From a checkpoint of a small sound classifier.
Model: log mel input, norm layernorm.
Training: soap at rate 0.0039, 11500 steps, batches of 128, held-out accuracy 97%.
Rows from block 2, named by matrix and row number. Rows with one number belong to one neuron. Each number is 128 + 24 x the weight over its row's rms, rounded and kept within 0 to 255. All counts start at 0. Numbers have three digits each. After the name is the row's rms in percent of the matrix's.
# fc1: MLP up (model.blocks.2.mlp.fc1.weight, 640x160), inputs 108-159
# fc2: MLP down (model.blocks.2.mlp.fc2.weight, 160x640, transposed), outputs 108-159
fc1.374 071:095133134151105090166097091101121135146150107129146139164083128140104115140119117152157134113126112104129093131134159129099114119124108130132155102109119121
fc2.374 072:182135088160144109167169156153119145156119130104140138157092153140103152087078115158145101150066151153121160165133107140151118147139154122173134168124138139
fc1.375 058:109121100093089106188105115104144132072141096129155129137102137122074134142125157127156124142152142113115099120093102148119158112132132128104129098094131063
fc2.375 062:121120116138151121130155138124116126123123131129149129123131131114125134171139172100122127187121115165135145169128131124123120172099133112146120122160161104
fc1.376 054:104131136145094127149133119133081112087144125099134108161099125112109145165095159129096111097128127165132156099123134127116135135092113114123126081138096093
fc2.376 050:100153121122094157123122158105119101153133103129143109125119135155108135129117108121148114124152121125121126174130168125123120106139138152112135088101184142
fc1.377 118:129135110112137131152115106126121124110149120101148130092100128103123104156098126137105109155095132139156152099125116097120093102120197117127142103126116137
fc2.377 111:136089148146170149140088141158144150156170156142089166093125117133113101107138091119130155150175129150154104147106172121109101115153073124149154112106152137
fc1.378 048:139147139126114130140136105113097117102106147133157139133110134140102141168123176119157133115160116125158126097114101169095130131116125093121126125094118086
fc2.378 036:120105144141109138110138138104055086154106129097105140156149122112147124119121093130151153100136154162120103078105109133153109115138121145095132145142088078
fc1.379 057:113117171137129145111091120124133120104127101138154128163101132126071133124100161121133147117166111107099136148109138124086148118087141130119108110090101081
fc2.379 054:113112142117129128098152139141109106117088084136050105123104139104143130120112146132146119129131115143109173156119163134101140133143124130078134121144140092
fc1.380 098:154112099125122099177139145123135133111105132104154125127099122118104132148147138098120093113173109183142102088074127132121135140126174127128095154163073135
fc2.380 124:152122110154108110140122101119114186120174132125108120119156131111135159130131116095094127136163088111139136136162132180162104135148095139138139125137139175
fc1.381 124:122125101152155103132085136159127125129111129086113111175100088124129089138109130113132183086072129134144194118115147141102093143098107147151164148099153186
fc2.381 131:147121156091113153117147080118148129114085105123122161103112137143103094091107123096188089137095085120138096086134149136167160129111147116144148100118146104
fc1.382 131:148180108134142128139117122112152132125119151123116109131124100147107124124108121167123109113237108110117088121134121123106129107136135120117117131106159126
fc2.382 122:100127167133113155112127162123173093127153098116107089087144124117136161155123115141131109124127103140150114134080122131153172144088129100145115120138110158
fc1.383 083:099153110104116120174161115117123129120138129137157103159058121112077127129145145128131103120147110143139111101118096125106130133104142129061161091154117092
fc2.383 081:155137116150148144106111153142112087179184131162092150144107135178157078105142163118087091152126113139089129135178118123139102095131108146094107121151146125
fc1.384 055:135124121107130131135101116120079148114106146120135104142127127115093122148126144146141128112132134143099114052129139127107109142108140101123088124095160100
fc2.384 046:145130100096139115138151122123099130141136132135151096142139130103089118113113125144151118166115149105105161116164136095113128122117121160123125110082070135
fc1.385 135:163093120122105101107086156077134115134112143113128147140125128099109147103145069140105101140112206103162126135111096111138132108114115129137124106112111143
fc2.385 131:148121116117148106150120109129097096125128152096151108157131114127140181136082118139165150124152182188131147106132151169172123132100144141157125119108153127
fc1.386 071:115134119121092142129112108113127112135084155117147132137104155157104126153136172128110122130153133129122111154114149168071161156094152094124137114120127107
fc2.386 079:130124145113126113096174139137134113122112094133138162123138106141143128152211122100165164136134141130109141154116124092119119159120099085127146159124152108
fc1.387 096:111160091117145142160107111124139140105116131133088117138106075148088120143090127142136109116086121143121141113080134142115091130127163130131159113128156141
fc2.387 112:124148097115084131076128146125086161162125122098068111123118142121127117121128116132145140119069123144133136091135181168128095129145102095136104168132153090
fc1.388 118:112130084083088109131125146136183121135205132113132095090160115149104166078103115124138148105140169128127150113144117157132105155148158109126113145084135165
fc2.388 118:118085130151092118111117149127113126137124085089107109154150166108092120149140135120125129144108139164145139091113134140097099145132169100146162140111150154
fc1.389 060:120103146099126145153120116113121142097094116180153140145077114140105148146130134111129118151124106129125141117122133145066143113068135173092088088141123120
fc2.389 061:163126152125152101098113146115166117099122151141149134125093109126134107120128136086134115098131163116160111081161114157186127162168150103142139126109131127
fc1.390 060:109114124090094145145129140093079113115105120140149109132116126178112160150121146159139132117098155129101151091102138152084161095101128126144105123121093065
fc2.390 052:132152157102138115125146182102141135108134187152113172138121139137124099114146143124155122139137104144091153090170168118132104126135153123063185173131152108
fc1.391 058:108132119093090111147139113078102140128114144104095100167074098112120142132103153173110134126128111121130130092113141145081165121133087118118111100133136100
fc2.391 050:178116096114114188103148124134121121157073155145121146120043135167133118118125154081174134134153107169145124108085127126077140121149090114102172151123127141
fc1.392 104:134068128139159130173127145111126108138133087114138132152107133142100085123125105091117123123143121166091154105130131161116127102110160195098122101107148139
fc2.392 113:128147137116076142193094134152124152150107093139111118115147135186113146130134146124104150099123113108128111145096142137099136131163126087164143110122125109
fc1.393 088:106084124121148164147141144127080119126131125124135122171106151155109108131133154112143151123138085106136145088105155184059157151137128137135143130106149086
fc2.393 076:137085148134134107110109110182150153151147127111148170150120162117131139126167119135150099149113152098102087125127099133118132119191113166107150166145133113
fc1.394 134:118127115132107123073092106121127129181093122084123091152099119121101123096113123119133149126120119092128127127127145140108106193112135162133122085153117089
fc2.394 124:150170112107152081101085149098196115088157100142154084116101137118143129137115111127163120130108134156147097165139154116128138103106135085113150141106131111
fc1.395 057:124098120129092127115136117090099103104106150141159119161104127145133147151109116117145111080139118162096143106140105128093110160097160137097159113109146095
fc2.395 051:124124169116145113140094143123152140159128090126135122111110162096082102135122143096111107136139088171120119148134124160074087102129141121136108118160156125
fc1.396 094:089126119124102120123165131177103133146058104095132091146129150134075138126158139098125146166131125151157184106100105126136131129096153124143133145137075104
fc2.396 107:122127127129143108140147091158159094136158143161128151136141126104121068121122145103098066129093127135102094115125135120139141116109145154117128135134144141
fc1.397 120:104102146130115141140123140162094142112143115142128130122132128086104097136127130104124171146142126142174127154112147097098108127115140132132114069117136120
fc2.397 128:077104162132161124134144109141130209128153153153195201100130164148133110120113161116139113117075132125101132120145134164118112153167138120124102152129141130
fc1.398 054:133122122125094127159143088118107124115144123156129148119101105095088149143109150144160124151129095116151124109109153132086131134115105127121120113131172148
fc2.398 045:138117124084185176092158176101106111107099107134139100105127128156136120136151148121092155069127150145142152084110158106123147125160143109080084153103147131
fc1.399 117:083122127079116130142127107107152131102117154157122117154103151092120148183096128113133124212151127115105118103128102135131143134123120103102142111115122097
fc2.399 116:122129162081112134131119128111106144115137148126096146171151134130123122057142157133126121114126116135153136151139146127158140147175180152128125127078168118
fc1.400 132:116117143115106123143121154134128124121124128130091128164145113103096138152137129098116141136100090146108138124130134136151112128157106123109135124128107138
fc2.400 126:119106166139134131137131163118166091120146092113118099114145162134143090171119122193149098120151151116112112125126132146121105100121113154106172173109092143
fc1.401 143:114092133119123124137109135137118113126142116168111131119134118114113147173174139111138148115131136112121135100092118162180113133105143106139126089083119136
fc2.401 137:140163126104114110123134117118133143106140157130151156093102167125095108128119109132137126107110124117106125148105125119121122150112114142184129120143114107
fc1.402 079:102118082135114133105094098132108122118045190120135083152100139108147143134147113176139117104138128141106121136104129154109110152115124136089132127088166120
fc2.402 073:124130084117162137120128134126125152145116126121152188149114117164127117124138117146109116090129101161133150094144084113104125112124163125178114131123075140
fc1.403 120:151134110101146147151079132099108146126105092124112159129128113094117112099135146084133125075132109114165137089135132155089121097105108157095134132116117150
fc2.403 126:068086135157125143090129129166075137103154108116119113129083121119145165132138120135073104153149131149096121128141065150140115159169104100141101137116145092
fc1.404 067:095135127162128128149128154099088097096117127131152138155095148177120148141104132139111116141179160138114136141128121166099151117111159122134140101117121072
fc2.404 067:125144160146167110109139157112161156156153115122110141126112104202147109105170110160107129133105131139135139120118125102116122129099130140157114150136095114
fc1.405 070:115119119121104149137138105143097133130096106126125124142117108131079150155124146097145088086164102112131138123128158185092129105074131141098134111072146084
fc2.405 070:143096142113102106126148139149103127153087147149093099145126127110122074142107092105137163174140170123124151129086131099115124143088130084165151168137148122
fc1.406 089:106138141112175121170109137102100105111109119150128160136115137101112186122141182122146169099121077131091141110138110141107129154125129122114145127142150088
fc2.406 093:183105111174138131103114127113109105106114126164109103122139120143140078179146111126108119083154139109111166164132098136169105097151109113110120120085123142
fc1.407 085:104142100099126085133121066144134132089102106095147155131134085123122151129115120148128116125165104116103094128093122175104168123100122125072143112165160123
fc2.407 089:115073090170150135112150143140122137108120100116109143135133093138127130142104130085073139102139141137144125138062095115178072153121136101145130088084111097
fc1.408 111:095123134140108142138128179086148140111086107136120154168098141097095105100121122126159169140130135111142170086128159146084136161106137134125124156156103112
fc2.408 108:119124134097136127126133162148091102137131154139144137127121123110127111129152087056140125103117130119127142158148119093179170071141125098128135116058155135
fc1.409 140:077137108130123118137113117114130144153099198131153140158127147144177126153190152119106132132126123147104157126141107131115118104152127117166078079128110077
fc2.409 122:102120137083138113112171146141137094118091101109117091162121111150151123105139153142140122146113131124115167105115089159125068132087123109103108112144107163
fc1.410 081:191112101109119142137134087091058124136093111134185125135122149134093142138113157125155136090140153136094139121124125143112124117085117094126140116119115162
fc2.410 092:101126139170097115151094123132133118090110111134154124142158178143154139139165140117160136104129154163097123150129125131099083094092113133148145177118125122
fc1.411 069:123135085121135156172152097107126108119104117116167134105132122114085147121112157155123133087134165116143140105097098118102166113127138122100112101115105109
fc2.411 067:183176130152145106105142120137122162158131105095105110109130132113132141174109168115066151106115111141117153143148116134163131145133123081108090142153181165
fc1.412 075:117152112143113106162109141103118111171096103131121115146100106141100150139141137116101118084157105146098143100114141130110108123119117116118144141119139121
fc2.412 082:106161085137131133139094140117139127171111098162089143117130118128110145148125118119088140099119146132109123114158130179128124120136097065160077102148122076
fc1.413 071:067158117122096124141127088128110163127128131140148120122092121116132139161127172109099139127132112126149126094101138161140137116071121120152133091140145120
fc2.413 067:129120101129134110127150145125113197113138111117125114157113136100160132115150183156119099130141063118092136116145115124149124131157132128156098125130139127
fc1.414 122:106126109087116147154128186118114148133103114106116131133148155109121195082176120119106137139132127115144154125204081136114096133146112169099118106152113126
fc2.414 110:124140168135171154119129122124139145088065119118140147169140100118148083123094110102151156154124121135156118148167105129134133116136208143112118167111136152
fc1.415 076:131138138116060164179122139147083142134122098103140144149069117126080136139116099146145085139122130139123140111129157134118121129097128113107139139124112110
fc2.415 083:120132143126141126118133138139179097094149177110108144095133084117149126105156125137119154098100146161146095145111152159099116134132135135101158173127116110
fc1.416 079:117141082157121131110178135125109157138145132099112094129119132127130087136112154140136150124109119118130151136080139127092145146127187168159150130115139119
fc2.416 097:140122183102132157138107117122148024122095092140138167129145105144116147161141139140089137124148142114142087146134117157146140127109130100105138126112090113
fc1.417 050:057093111154086121136109151135097145105081108137174119134111140142098174143110168125143126140156157122133137121092144156081158126088153157125133120131152114
fc2.417 041:178135147125158145132107150125126109164127177147117116121097128148124152112109113088122073125088107183077121131153116119140092121133101131153109157132098118
fc1.418 112:149129094121128168116102164144117127135115151112158145134135153129117116142108145178162126101115147118137164116116121131126093109116082126125123124159139102
fc2.418 122:126136118147144192161144111135132124147124157148140093102116127105145085161120135134122136078180149124113119117111128113135152126106091102154134146153123076
fc1.419 126:097141102140109120140154149166176113111099108129131092124102105133149116099092158111162130113150109134101084069148106123107112139075148123116149135099131104
fc2.419 127:127160159107155149150111126123127123171149115124107157108115144134148122146117160138160116120102119155115149151132112142133161115118143142121169133112128149
fc1.420 104:108106109120112123130103135132105152105084106135118133166154132140095119160103115135070146117181113096144110123107103165135110127140111130123124121121137132
fc2.420 096:158105130089105156144127114105160096133135123165126096187080123106097084162102149155140101108156131124148106150088143133120126121107091158113110147126134138
fc1.421 141:109150144127139120144096127122097078142126144092143093139113164169114119193174101142126126159172110114102073093103134117110121122119141153117097094135117127
fc2.421 141:153115130125137120102137133133141126137118166139092129068132156127116114147108162139154126124103113150123148123143143150120134158133103099079160138143141143
fc1.422 049:119101122127105137145134128097098136126111115151122135144072102152106139145126161177123155085124117119134107122107134137071119144120144126145111085121108116
fc2.422 037:113147113112120103127152145084157104140120157142103124155129119086147134074117106127121107130192185162168104104111144135129091137114135120112135103153136165
fc1.423 081:130112120134098129125120137102130120101118118144149103185122160105095121108129147123125108117122127047128180092131158131109140149127136136144115135105112132
fc2.423 087:153098114165105127139114128122155079150120151150149155096122129112150125109125141150091202140126136137118114150116132129148082160130140142078112171164129153
fc1.424 096:128138135141118111178139111090100098135118170134121108150092157106099148145125134124124123146135122091135132096108124135097107176112158113120138121158158121
fc2.424 099:118111113100103108143128139143116139118117123138093114153137102099099099115119091134095114148136166132158097100046129103169115121145108127094111128147113116
fc1.425 096:092145087123136122127108132118099148130086147166124150142098167133108154159094144110157129099129154065105142170093129131109133146086086173088126082132125114
fc2.425 104:111167125112170120140143123121152135146096117126110153128127098122183137118136134142105167119132138118119114151138127147134127099153116121135131125148120124
fc1.426 085:098107106133104143149147129091104131141168114096135108114083117165132118108139136150133148109154103142093140086104121136080132121143134166142147079093125080
fc2.426 091:149111137152146150112129126132160104080162108161125161140128094159155098118130123090140152076147110117094080082168126162127117152132096166157158093145121108
fc1.427 139:093125123144123144171120124068118168118119101118150138171139111113110152159137063107094120114149133184132143126081122130108116100204113098130087147208094095
fc2.427 135:159116106148168152152143118127132128109158137124150156062130144153112126115130149115134134126146139123100126170119114148119157117153122102141140101134157137
fc1.428 045:117097116113112137125151127090118140103127127101176140137084088135101144155144147135138121121115117142106150103089115177083122156117151123146099067096104118
fc2.428 030:129133162113132119119156151108159123146157112157147146118102132073100081115087160144147153126142123159130117128113116124132134164141128126150125137096133079
fc1.429 108:116098163095160119139149112123125125124106129131121131114116144139095124126100130103122112131132097150183114084128102188092122119145120150153092155146105089
fc2.429 117:148141128132147154130165096143099105123146176135149132197117134123119087147065137138181140126123150152099149104113138133143111154101084092131145141126155133
fc1.430 085:122090127115115126150152130117128090087114112132117113126093125115113120161136161116143122112146098129102166137163136169141153154102128109156126091105149088
fc2.430 084:170128081139120139121109145156103114127128089135124177108130135158167036129168145130128117139145095126168161159140118182123119122139137113158129140114155141
fc1.431 117:121140142153124159118124134116106177106098102135125133114100142094120157080138145132144101106134115124057106143133152150077134125124157106143134141161124135
fc2.431 130:133119128116121129121135146137114173121111140127099082166115156130100123130152113083163126125066169119116138129110142182148147140139102123107117104137139101
fc1.432 120:163172135111147080121111165131155148113097068142172088142143098104092136124138086127143155161141133145174121101117140116150168144101114135112154170151173200
fc2.432 127:138130143138110166111147111126174140126133111084127184104155112130122127163100183074141117136137087122135112121130170130135130138132121125105152137134163143
fc1.433 071:088100103120115125159165116099109110107178118136176095153132109134132153111159148101134114129128096106107138087116125129094130137107130130147114094103153140
fc2.433 076:106101125125176116105129110141173125108081126161122144127093167104186103088101142101072127123058112120120136113127160138151185134134101145110148173123108124
fc1.434 074:155123087167144167151165134106124116160146122151141116153095125133110124161137187126109090110123167102183124100126102165159145134105149138136121095091111105
fc2.434 093:155138121124155139155100144154130131095156151122128121173139124163131108162148138144166169115114116133135105166118149124128126108107155073123153144112139128
fc1.435 113:166144114160097167138124107118150135117084105121118101138119135158127160168155148098145111166202151090130131093101140138139120137095109116123115139138136119
fc2.435 123:130107114117161094112114107137091106096172130132123124128123122157160121153177131111086126125122142131124143115112101088139165119149152095132167106125174170
fc1.436 078:085098090141123166149140137122155115108072142127119149145091096130108150151150134161154117114098109121135133118123124161084124130130121106128099097110124103
fc2.436 082:178142082099107132112133164100170114115174143125149150109145110148110096165159129175104146114134103123110140137123142094110117105173173104146120116083157150
fc1.437 131:133097103149140137094096077104103121113134110119158132117125073118107105133133142130123121190131147151115119154134171137122162113066121116109091116097110099
fc2.437 138:112125121085147175104124120102117135102141142110165121190133113079070129111138119154138149129148123148134135123173121135133134109147102108161122108113136101
fc1.438 125:110084119144152140141147124148138159129126107145152149141131138140137110108124145130113092126140126156142255162152132189135147118111132104147159130134137121
fc2.438 134:105169156110151140115126138128139136154090138139144122116103106137137132083115118137134134100115127118106122127145090165151150106136127119144139154141112160
fc1.439 085:129099109120128141171126094105096117123127105143083167136132147135108131137102127148124169077130071142118151163116157144120153110111131133121065092127140098
fc2.439 089:140116143139150123110067134124151162132085078103100144175124144165125123117150115094156135115136142122110121104142137120155152163115073123161070120099137091
fc1.440 082:148118108183138134157138169076115107100118120126152124144111165145135123134104137132176094130149118121142167121120131189106119137097135149122093079164104131
fc2.440 088:148103075160135122132128119100141165160126148103132123178144094119103134164153105146139115132090117115112104137145129113134120109142110094098120116135144187
fc1.441 116:113120142118117178166133142131106123125129130111118076121119127088121134121091130122082113110098148102165158142131126128089136131126102113142127150145121109
fc2.441 122:081151090127124121105135133128115047168167122116097171165125118139163168097114100114149111104157104149154142090106102119125127142131132103169144135148126123
fc1.442 067:102117094117109149158133117143137088115111118135139136126145109107092120150132144141181115155168118118125174137150153117128117082128119140131137137126107091
fc2.442 068:124162102139137164114125177111158127166090092122110084144118131141173090108146129092150129137075177125142168122130136154191124136107174102163094120146102104
fc1.443 116:166123133120135150136096171169125076162122125131138091116100169135114160119138143126146098133132091098154121125158154126150150124135141087106166104122123111
fc2.443 133:102148109151138130150113095097144159127130144126126170153105135087148118110145124142147177138148137108152149164103146164111120116112130112120124121114138085
fc1.444 063:127133106162128170128109105086104165107131106126124117128149137124103168139131141092109122127120130137124157085130122142147131147089130141144104109118129089
fc2.444 062:174131117133094148112143116085117144111164141137157129120119103118139113134113113117137101133077101174128143114155135153149140170114129082099137141113121194
fc1.445 097:102117160076099119113120141115098167130126102134148149129090109105116144095125118156115147109149081157152108101137094132082136140135134112139096090128092103
fc2.445 095:132107108131139122128115119116089117152134121138148140130138125156143172082138141139141138120158111136130156117145131135113083148150085151105095171115078163
fc1.446 110:121131104105118119120123145120122122121141180156140150138078070173126138121143147153110140125160150112135145107148105134107159137125105116156095103146089127
fc2.446 113:150150121112131202117151138129115114137131102127149160131161139125123131112158121149139121116142127113159096134104126148129096148102145078132123091143127089
fc1.447 092:116101131116107134150126152080111113119141098144109099151080116136155121121124172120120103117107165093137133086083114138099135160149147123145161094108111142
fc2.447 097:134095153146110156107092143106145131121110114117134147124082145134115110107177139158153155127080109149120121152132112096187107115118147126141098124083099160
fc1.448 120:077134118107153129135106101105109141129147159137126129125127146110116145131132172097103131083166154181118164096124137115114149125108136081091153125139156142
fc2.448 115:172121134118130119080144132128105120135133128149121091156155149161111139089150133122143131146125104170144144119154113126115122112120161106111101120151147112
fc1.449 089:136164089107110142156106157105129116117146122099109123110134131166125127132104190163122139100136081145154130099134093132111106149128134129100134111135143090
fc2.449 086:088092118095132145147139119148116111157103140151174121111081131117127094117108126168126116101089141146078178170163096150100138166087141132141099157107100115
fc1.450 078:131157150092139106160115121114073106107121087143136124133100116126147135142133187163114104126139118156114114125129184166115139110104120112144120093146101117
fc2.450 081:106135127119145118117135122158123044113124135134127120117135135147131073138138106103118167132145143119099103174150143133150117117115146087153148161151135194
fc1.451 058:095123132118083184116120171116111115078082104171114148164108108137116146159106149132150133130104146118115142077123090117098112116113135146142120122112151126
fc2.451 052:148127132133162143151139128120069106128065137161108134120118170141085126079144170077149109095149147150114139117140151147112116147115116113153105152115064101
fc1.452 139:108100135100160122079130113111144133134089116099136151137162148136102112141133177121140158099148123135147123079127132141147117142104163178116121108140100141
fc2.452 136:137140132129143106129106111171089113109165158075148161095158097124120148159126100063150138113119097144109112150122108098135110157124058114114177121154111165
fc1.453 131:114135130141135121136114121142154117127165104140124098122063123123128105171142125172148091110171125108119085089181129226118125117123118169159118115107077156
fc2.453 138:140109105124167101133139104121177105136157141094101109114142150132119127156145119111094130109154143141116112136145128129094110115172120092098110134084076164
fc1.454 079:130129122128117110119120128109110127152102124111157121146124119104116149175121132132142123143164139140092135095107153162092140130095126123130125119128138112
fc2.454 076:101092126126125137144184146121130143158116152122092163143100100128147101158132097106135126133106176149134089111086108113127115139169162107118116133138164133
fc1.455 092:155144116146143122171131115116106101132127168121116128145092131094118156134174146113132114123140128129138137100125135113111167089124127129085160098104127102
fc2.455 095:109117138101141082111121159135173100145110147127129128061094169148147189087098107113110147135111117180130100141120109133139118140116117100177103105120121152
fc1.456 141:136131147117112115166085112156156121096201137114140138119103141136099138166101124180105113125114144110093110144157149112128121159086111143104148114130119100
fc2.456 136:099166091163078106108124127112097080089149122097118146121139080142162122119157153116181149099128125110144117099150119097154174167159123133149111116121137145
fc1.457 099:131119093094130103137147132133097145110123127129101148197075099150103122111121155132147152110108118118134156148120142117131154115102125143124115089127106103
fc2.457 111:162135095091118121113169098139134121151100145151111126127118122116073178112115086104199115139141119107148135143142112125156118160122154093119125157126133124
fc1.458 116:122127088146123138182140135128154141113157109111132164129122129131085091152132122148116102127130131129082122098110096130127113198112154126118159109115136149
fc2.458 124:098125105102137114138153155153150095166155156181118133141142150166148110106166151122109140163133130091123131164111138141132121125133122089110112134142163152
fc1.459 092:124144094128144136166169132141113081119112128120148143133088149146057140109096131134159117131151090103140130094103135156106163128128124111113134101096127095
fc2.459 096:097089137136174135079160141155154118136143157120097168164171171149129112114120151093147135140107118140107146119159102128128125093120153130129122116080087106
fc1.460 131:106139133150164153140138118057099135156152096126095082103135109090141157131107116138071076108128156111112149097082139133103123118093123111124111130114161101
fc2.460 129:161149134129078110144147115149171151105105111143105155090134125075094122150138096138183126134111141132124137113147098146143114136085169146174103122129151118
fc1.461 064:121139121145104129133144128135072119136083120114167102132104127141140114123119137164150113119139169142133158119100152139079127108126114130132136105105113147
fc2.461 058:135146136154128140130121138137124123111156156095134135110140122132155124104121128125097134102087146162137107128156122097099132129140098137166122111147140155
fc1.462 132:130088166133112139100125128129096122128194132112152158157106127152082121191155113109145099123119128117121117161127116170126113113112178143125126137145104119
fc2.462 133:109171164106123141103099101107158174123102101154128129106146110165116099142109141160142138134149134115117109126118085148168135143131166116175144140146204094
fc1.463 131:136146135086113172141096105119143105137131122124095149115088120123122151100105161133142121129156147083118125082132158152119099107080184124136141091124127110
fc2.463 129:130100128118110159177128145130101126140101167149144119181134109167125120152113135151126131111121128126134165148100157111135100114123134142165144138117142125
fc1.464 053:116077082123091117146138126112109111131143128112137133130095106087083099146116163115158143111149134112125110128126092133078123133115104113123091113117133124
fc2.464 045:134133131149130145140135104157102143114136163126074142132103163124123096105088143127125121121094125108145131120110147127127123078104083094107123139118146152
fc1.465 073:109110113116147129144092122133123119098180131107144121173107154137111125156125160133141131121152106121093150101097138127122115115126147116101107114128096136
fc2.465 079:140126155159143114067117124101110166120125121149139158079147170150119162116136093122091110137142106126123141162111123167126128149152116116128074096150108157
fc1.466 070:131096132137086129192119137074115148128100109091090121123104136124069160148158145122192148131126176129151128127126165148084100111127133120120087115143146124
fc2.466 071:158118177146136146127131199138126125095120152139155105178084151122168135120154107099124134098145127156154130104133149124083088106119165106143114150162130085
fc1.467 113:133080142091109133126073154139102146129131110143115132134115098070132105105086154169136172102113131133138090136134137112110122144102120144121125093114122074
fc2.467 114:064110136127127114082131162119137118093115058161137151159111139129079110133090165156212120145170098175107122144197144160123127172108094103153112118135113098
fc1.468 093:107115131144134167149160138103138167118118121117125134149130094137096158120142101129104125129134122153155128144159126173114115112108115131127117120188116123
fc2.468 085:151120153112141114140111146143138074141134097144178142128127105139096103144134097120119155120117116128131146140134064101123073160136140110111080143146075148
fc1.469 140:158183122147127125115127126126110102103127100131122133077111155117121156108109131108118122105125153141148141190132135108121088180109130081123167111109129131
fc2.469 144:126128133127136142176102128126074143103130097170140132188135106140178110134148152122084150122149101139147157161119123129132120137165162147080150177102141128
fc1.470 131:100130107122117118132133113150146155104111133122142106111098143115109114113138126119105085154063182155168183137157126120091152129108150128127101098127075143
fc2.470 140:168116106109129111159166143141223144156100118124133141102120128177127099136095139105126138138140076112106109135130125108131161131138056121129126124108166101
fc1.471 115:128108134094118118130100091086122112156104108118111125150125133107149101189105143084149098081150123107149092110128106164093141122122079122153167127137132110
fc2.471 122:127110124145119150101143108105102148158092096156149155105126153118082125084173119157137123146126141142154096134095142140149111129147150122130136133131093121
fc1.472 100:117091089096162142146128144099160128096100140132164126157104094139114107132129148142122095074106128124110129111151141158113121110128107125173111134171144138
fc2.472 110:169128081206157122111143098123158145149158116087144119162086111176094147129116147145118128102121100093115131111117143145145143108109108099097119161159163152
fc1.473 072:079097108123125156158136141090085103135107115110164128158088131121102181156096179120119138124110116124162139110096133135051119123104131126157128101129110085
fc2.473 075:146121123135138157141122157133131188143116087147146149152151146146121135147123145132161146142108136128111118083102158097144127145108100087102115140115134118
fc1.474 117:091116130102114133146132102172154127142152080098146140140118146153179142129144163137091137072142098136118103142119121142123175122133144107129107123104112115
fc2.474 118:132138121118112171127152132115108118120085115091129164140111120086104108128076150140087115098087099132116123120155124150126168129123106114111134160147100098
fc1.475 070:125165138092143102098151114092118140131128108137109100178092104142138129125104191117128112100148112120121141138102122147066162143117138127132112090127120112
fc2.475 065:125125087102120132105126173129142107179127133094135117097102111128151096108159128114152141120129129125120122137159131131100145122122107115102092072130115109
fc1.476 103:127149075116145092117156129130064119128114153144154148173120146139111137109109171126106096106096109123118113086135181135062165118120142126159145102139183156
fc2.476 112:154143078131142143162134149151164110135118163101120119111098134138112140138157122090139154113131108135096144152132099113125127189154109153129130114110121112
fc1.477 080:138123139119146156121111155111171120073143115144122132127114095105131146136110168100151136093167125139117144107102118153098140094070163136157153123113122097
fc2.477 089:117146143085101169117092101161124203121094115144137142148127127121102119121134189114132137140121147136135138166148106146137163139097160080101136108132114152
fc1.478 097:137126145152117157084132143158113141117133149181181114140129128120094095145110111136138116124116106128120134139104161126103116129123147124123139120132156119
fc2.478 115:140119107120117147093107122122121120186112136146109155115122129122102148097126091124108099132143129150129137147109114084120139144132121110154121094134151118
fc1.479 075:124149118129148137145104135131091169132127098123124146130108134166090115139135170160135117116133174119111167115107120131097132107126136135112141115112146104
fc2.479 081:125147068103132103114119146131193167179135111113132111162095134126142103172063140173084130126125150066092114110133146140107078108115114124102113116115131153
fc1.480 072:089127092132136144107136096076121101150132110154175129138108146142120144179124146132108106104141106129139130109104116160079139132144124130119094107140120093
fc2.480 073:132077099119124095132125137109174153129134123089148101138119136127152110134107147105134111124176140157128115135114145128078149138106106130142169151128141080
fc1.481 069:112130131143130146138116132148142086085081136115123120132108144083081158116096166114143107159157115128097174144102127164138169131106125138127111097087145073
fc2.481 073:173122108139147162058172118121123094146115134141181128132154079158153138126141129115105120090128137168141128112089148097128099148109140137129097160117141139
fc1.482 078:109176149120144119120109153103128130099144145088099169141076124095116152120095139140110151081102095123143130091105140162102106133102162105100145087091134077
fc2.482 075:135100131164123147116120096135187116124109112117111151153183131136146136149131126090112110152154087125140113115136155123133141154106191092136078146117138117
fc1.483 066:117117103111106144145117105113142126108162107101092122155094088095133107144128162140142138085104110121106114112083130166102113121109135148106136178093085104
fc2.483 059:115147150131113150082116109128157148158097140104121145155084168122150088104124152159068167133107137135114131139103165154131089123183105096103135105128144149
fc1.484 111:090128117151097114132171120152150117113137132117103137128103104183141152112099182140141090139150103121094193097074123133139114168132150112122142079133111155
fc2.484 118:076125176130155089103096127103121087142132122129115144164105112154122167109163153126111125120105148129142136136123144159114043118149108110140110117137100104
fc1.485 096:143109094110107118131139134122103144096136120103145146126110108126138144106162112136130116136111140162139120135163143127117109123116103099138106097091107129
fc2.485 090:121084085101143137141148139133128063121106129201149164117136101152184121101101125123153129141120145112129119136157100171123112078099116127161117160089153121
fc1.486 144:128105126090127134110096123126140108108108141110108106104125108126162102128179240124145074186142142127141116167142143098122113130197120058118177108127144128
fc2.486 143:140162087124112125134143129126140180117125109164146081128111128151139151144128110118092126151083105143110134152160133102122132129138092128160127116147109123
fc1.487 049:110132121130118106154125115100105091078100159127154099118110146138093179132104124139153140121130147144139130089128129173097100135116129138091126074118125100
fc2.487 042:132164123128135181103132140139162117125136087149120165117139131123088110140118104117075099107118131146087103098158153117145118098125113164093140137124137132
fc1.488 131:087104110124101101160130195145122128108125129162104151132115106119114076140104130125191137088111116154129139116156145155123155134165115157120117131110100115
fc2.488 135:119109139162140076130127161165121133117142114118147119102139106161136099129147150146119154122125139122121171141135118110125120116133149116136105117152154156
fc1.489 081:127113093120132134131168104110120113121081123138127161140119103115120107147142171146135156128090114130130141101132162138122111133125174182123085116116100074
fc2.489 085:148093114081101142141098112116143115155145107117146116136120081119100117156110143081126125136158149147136115135135146112141165136091138121105125136098196141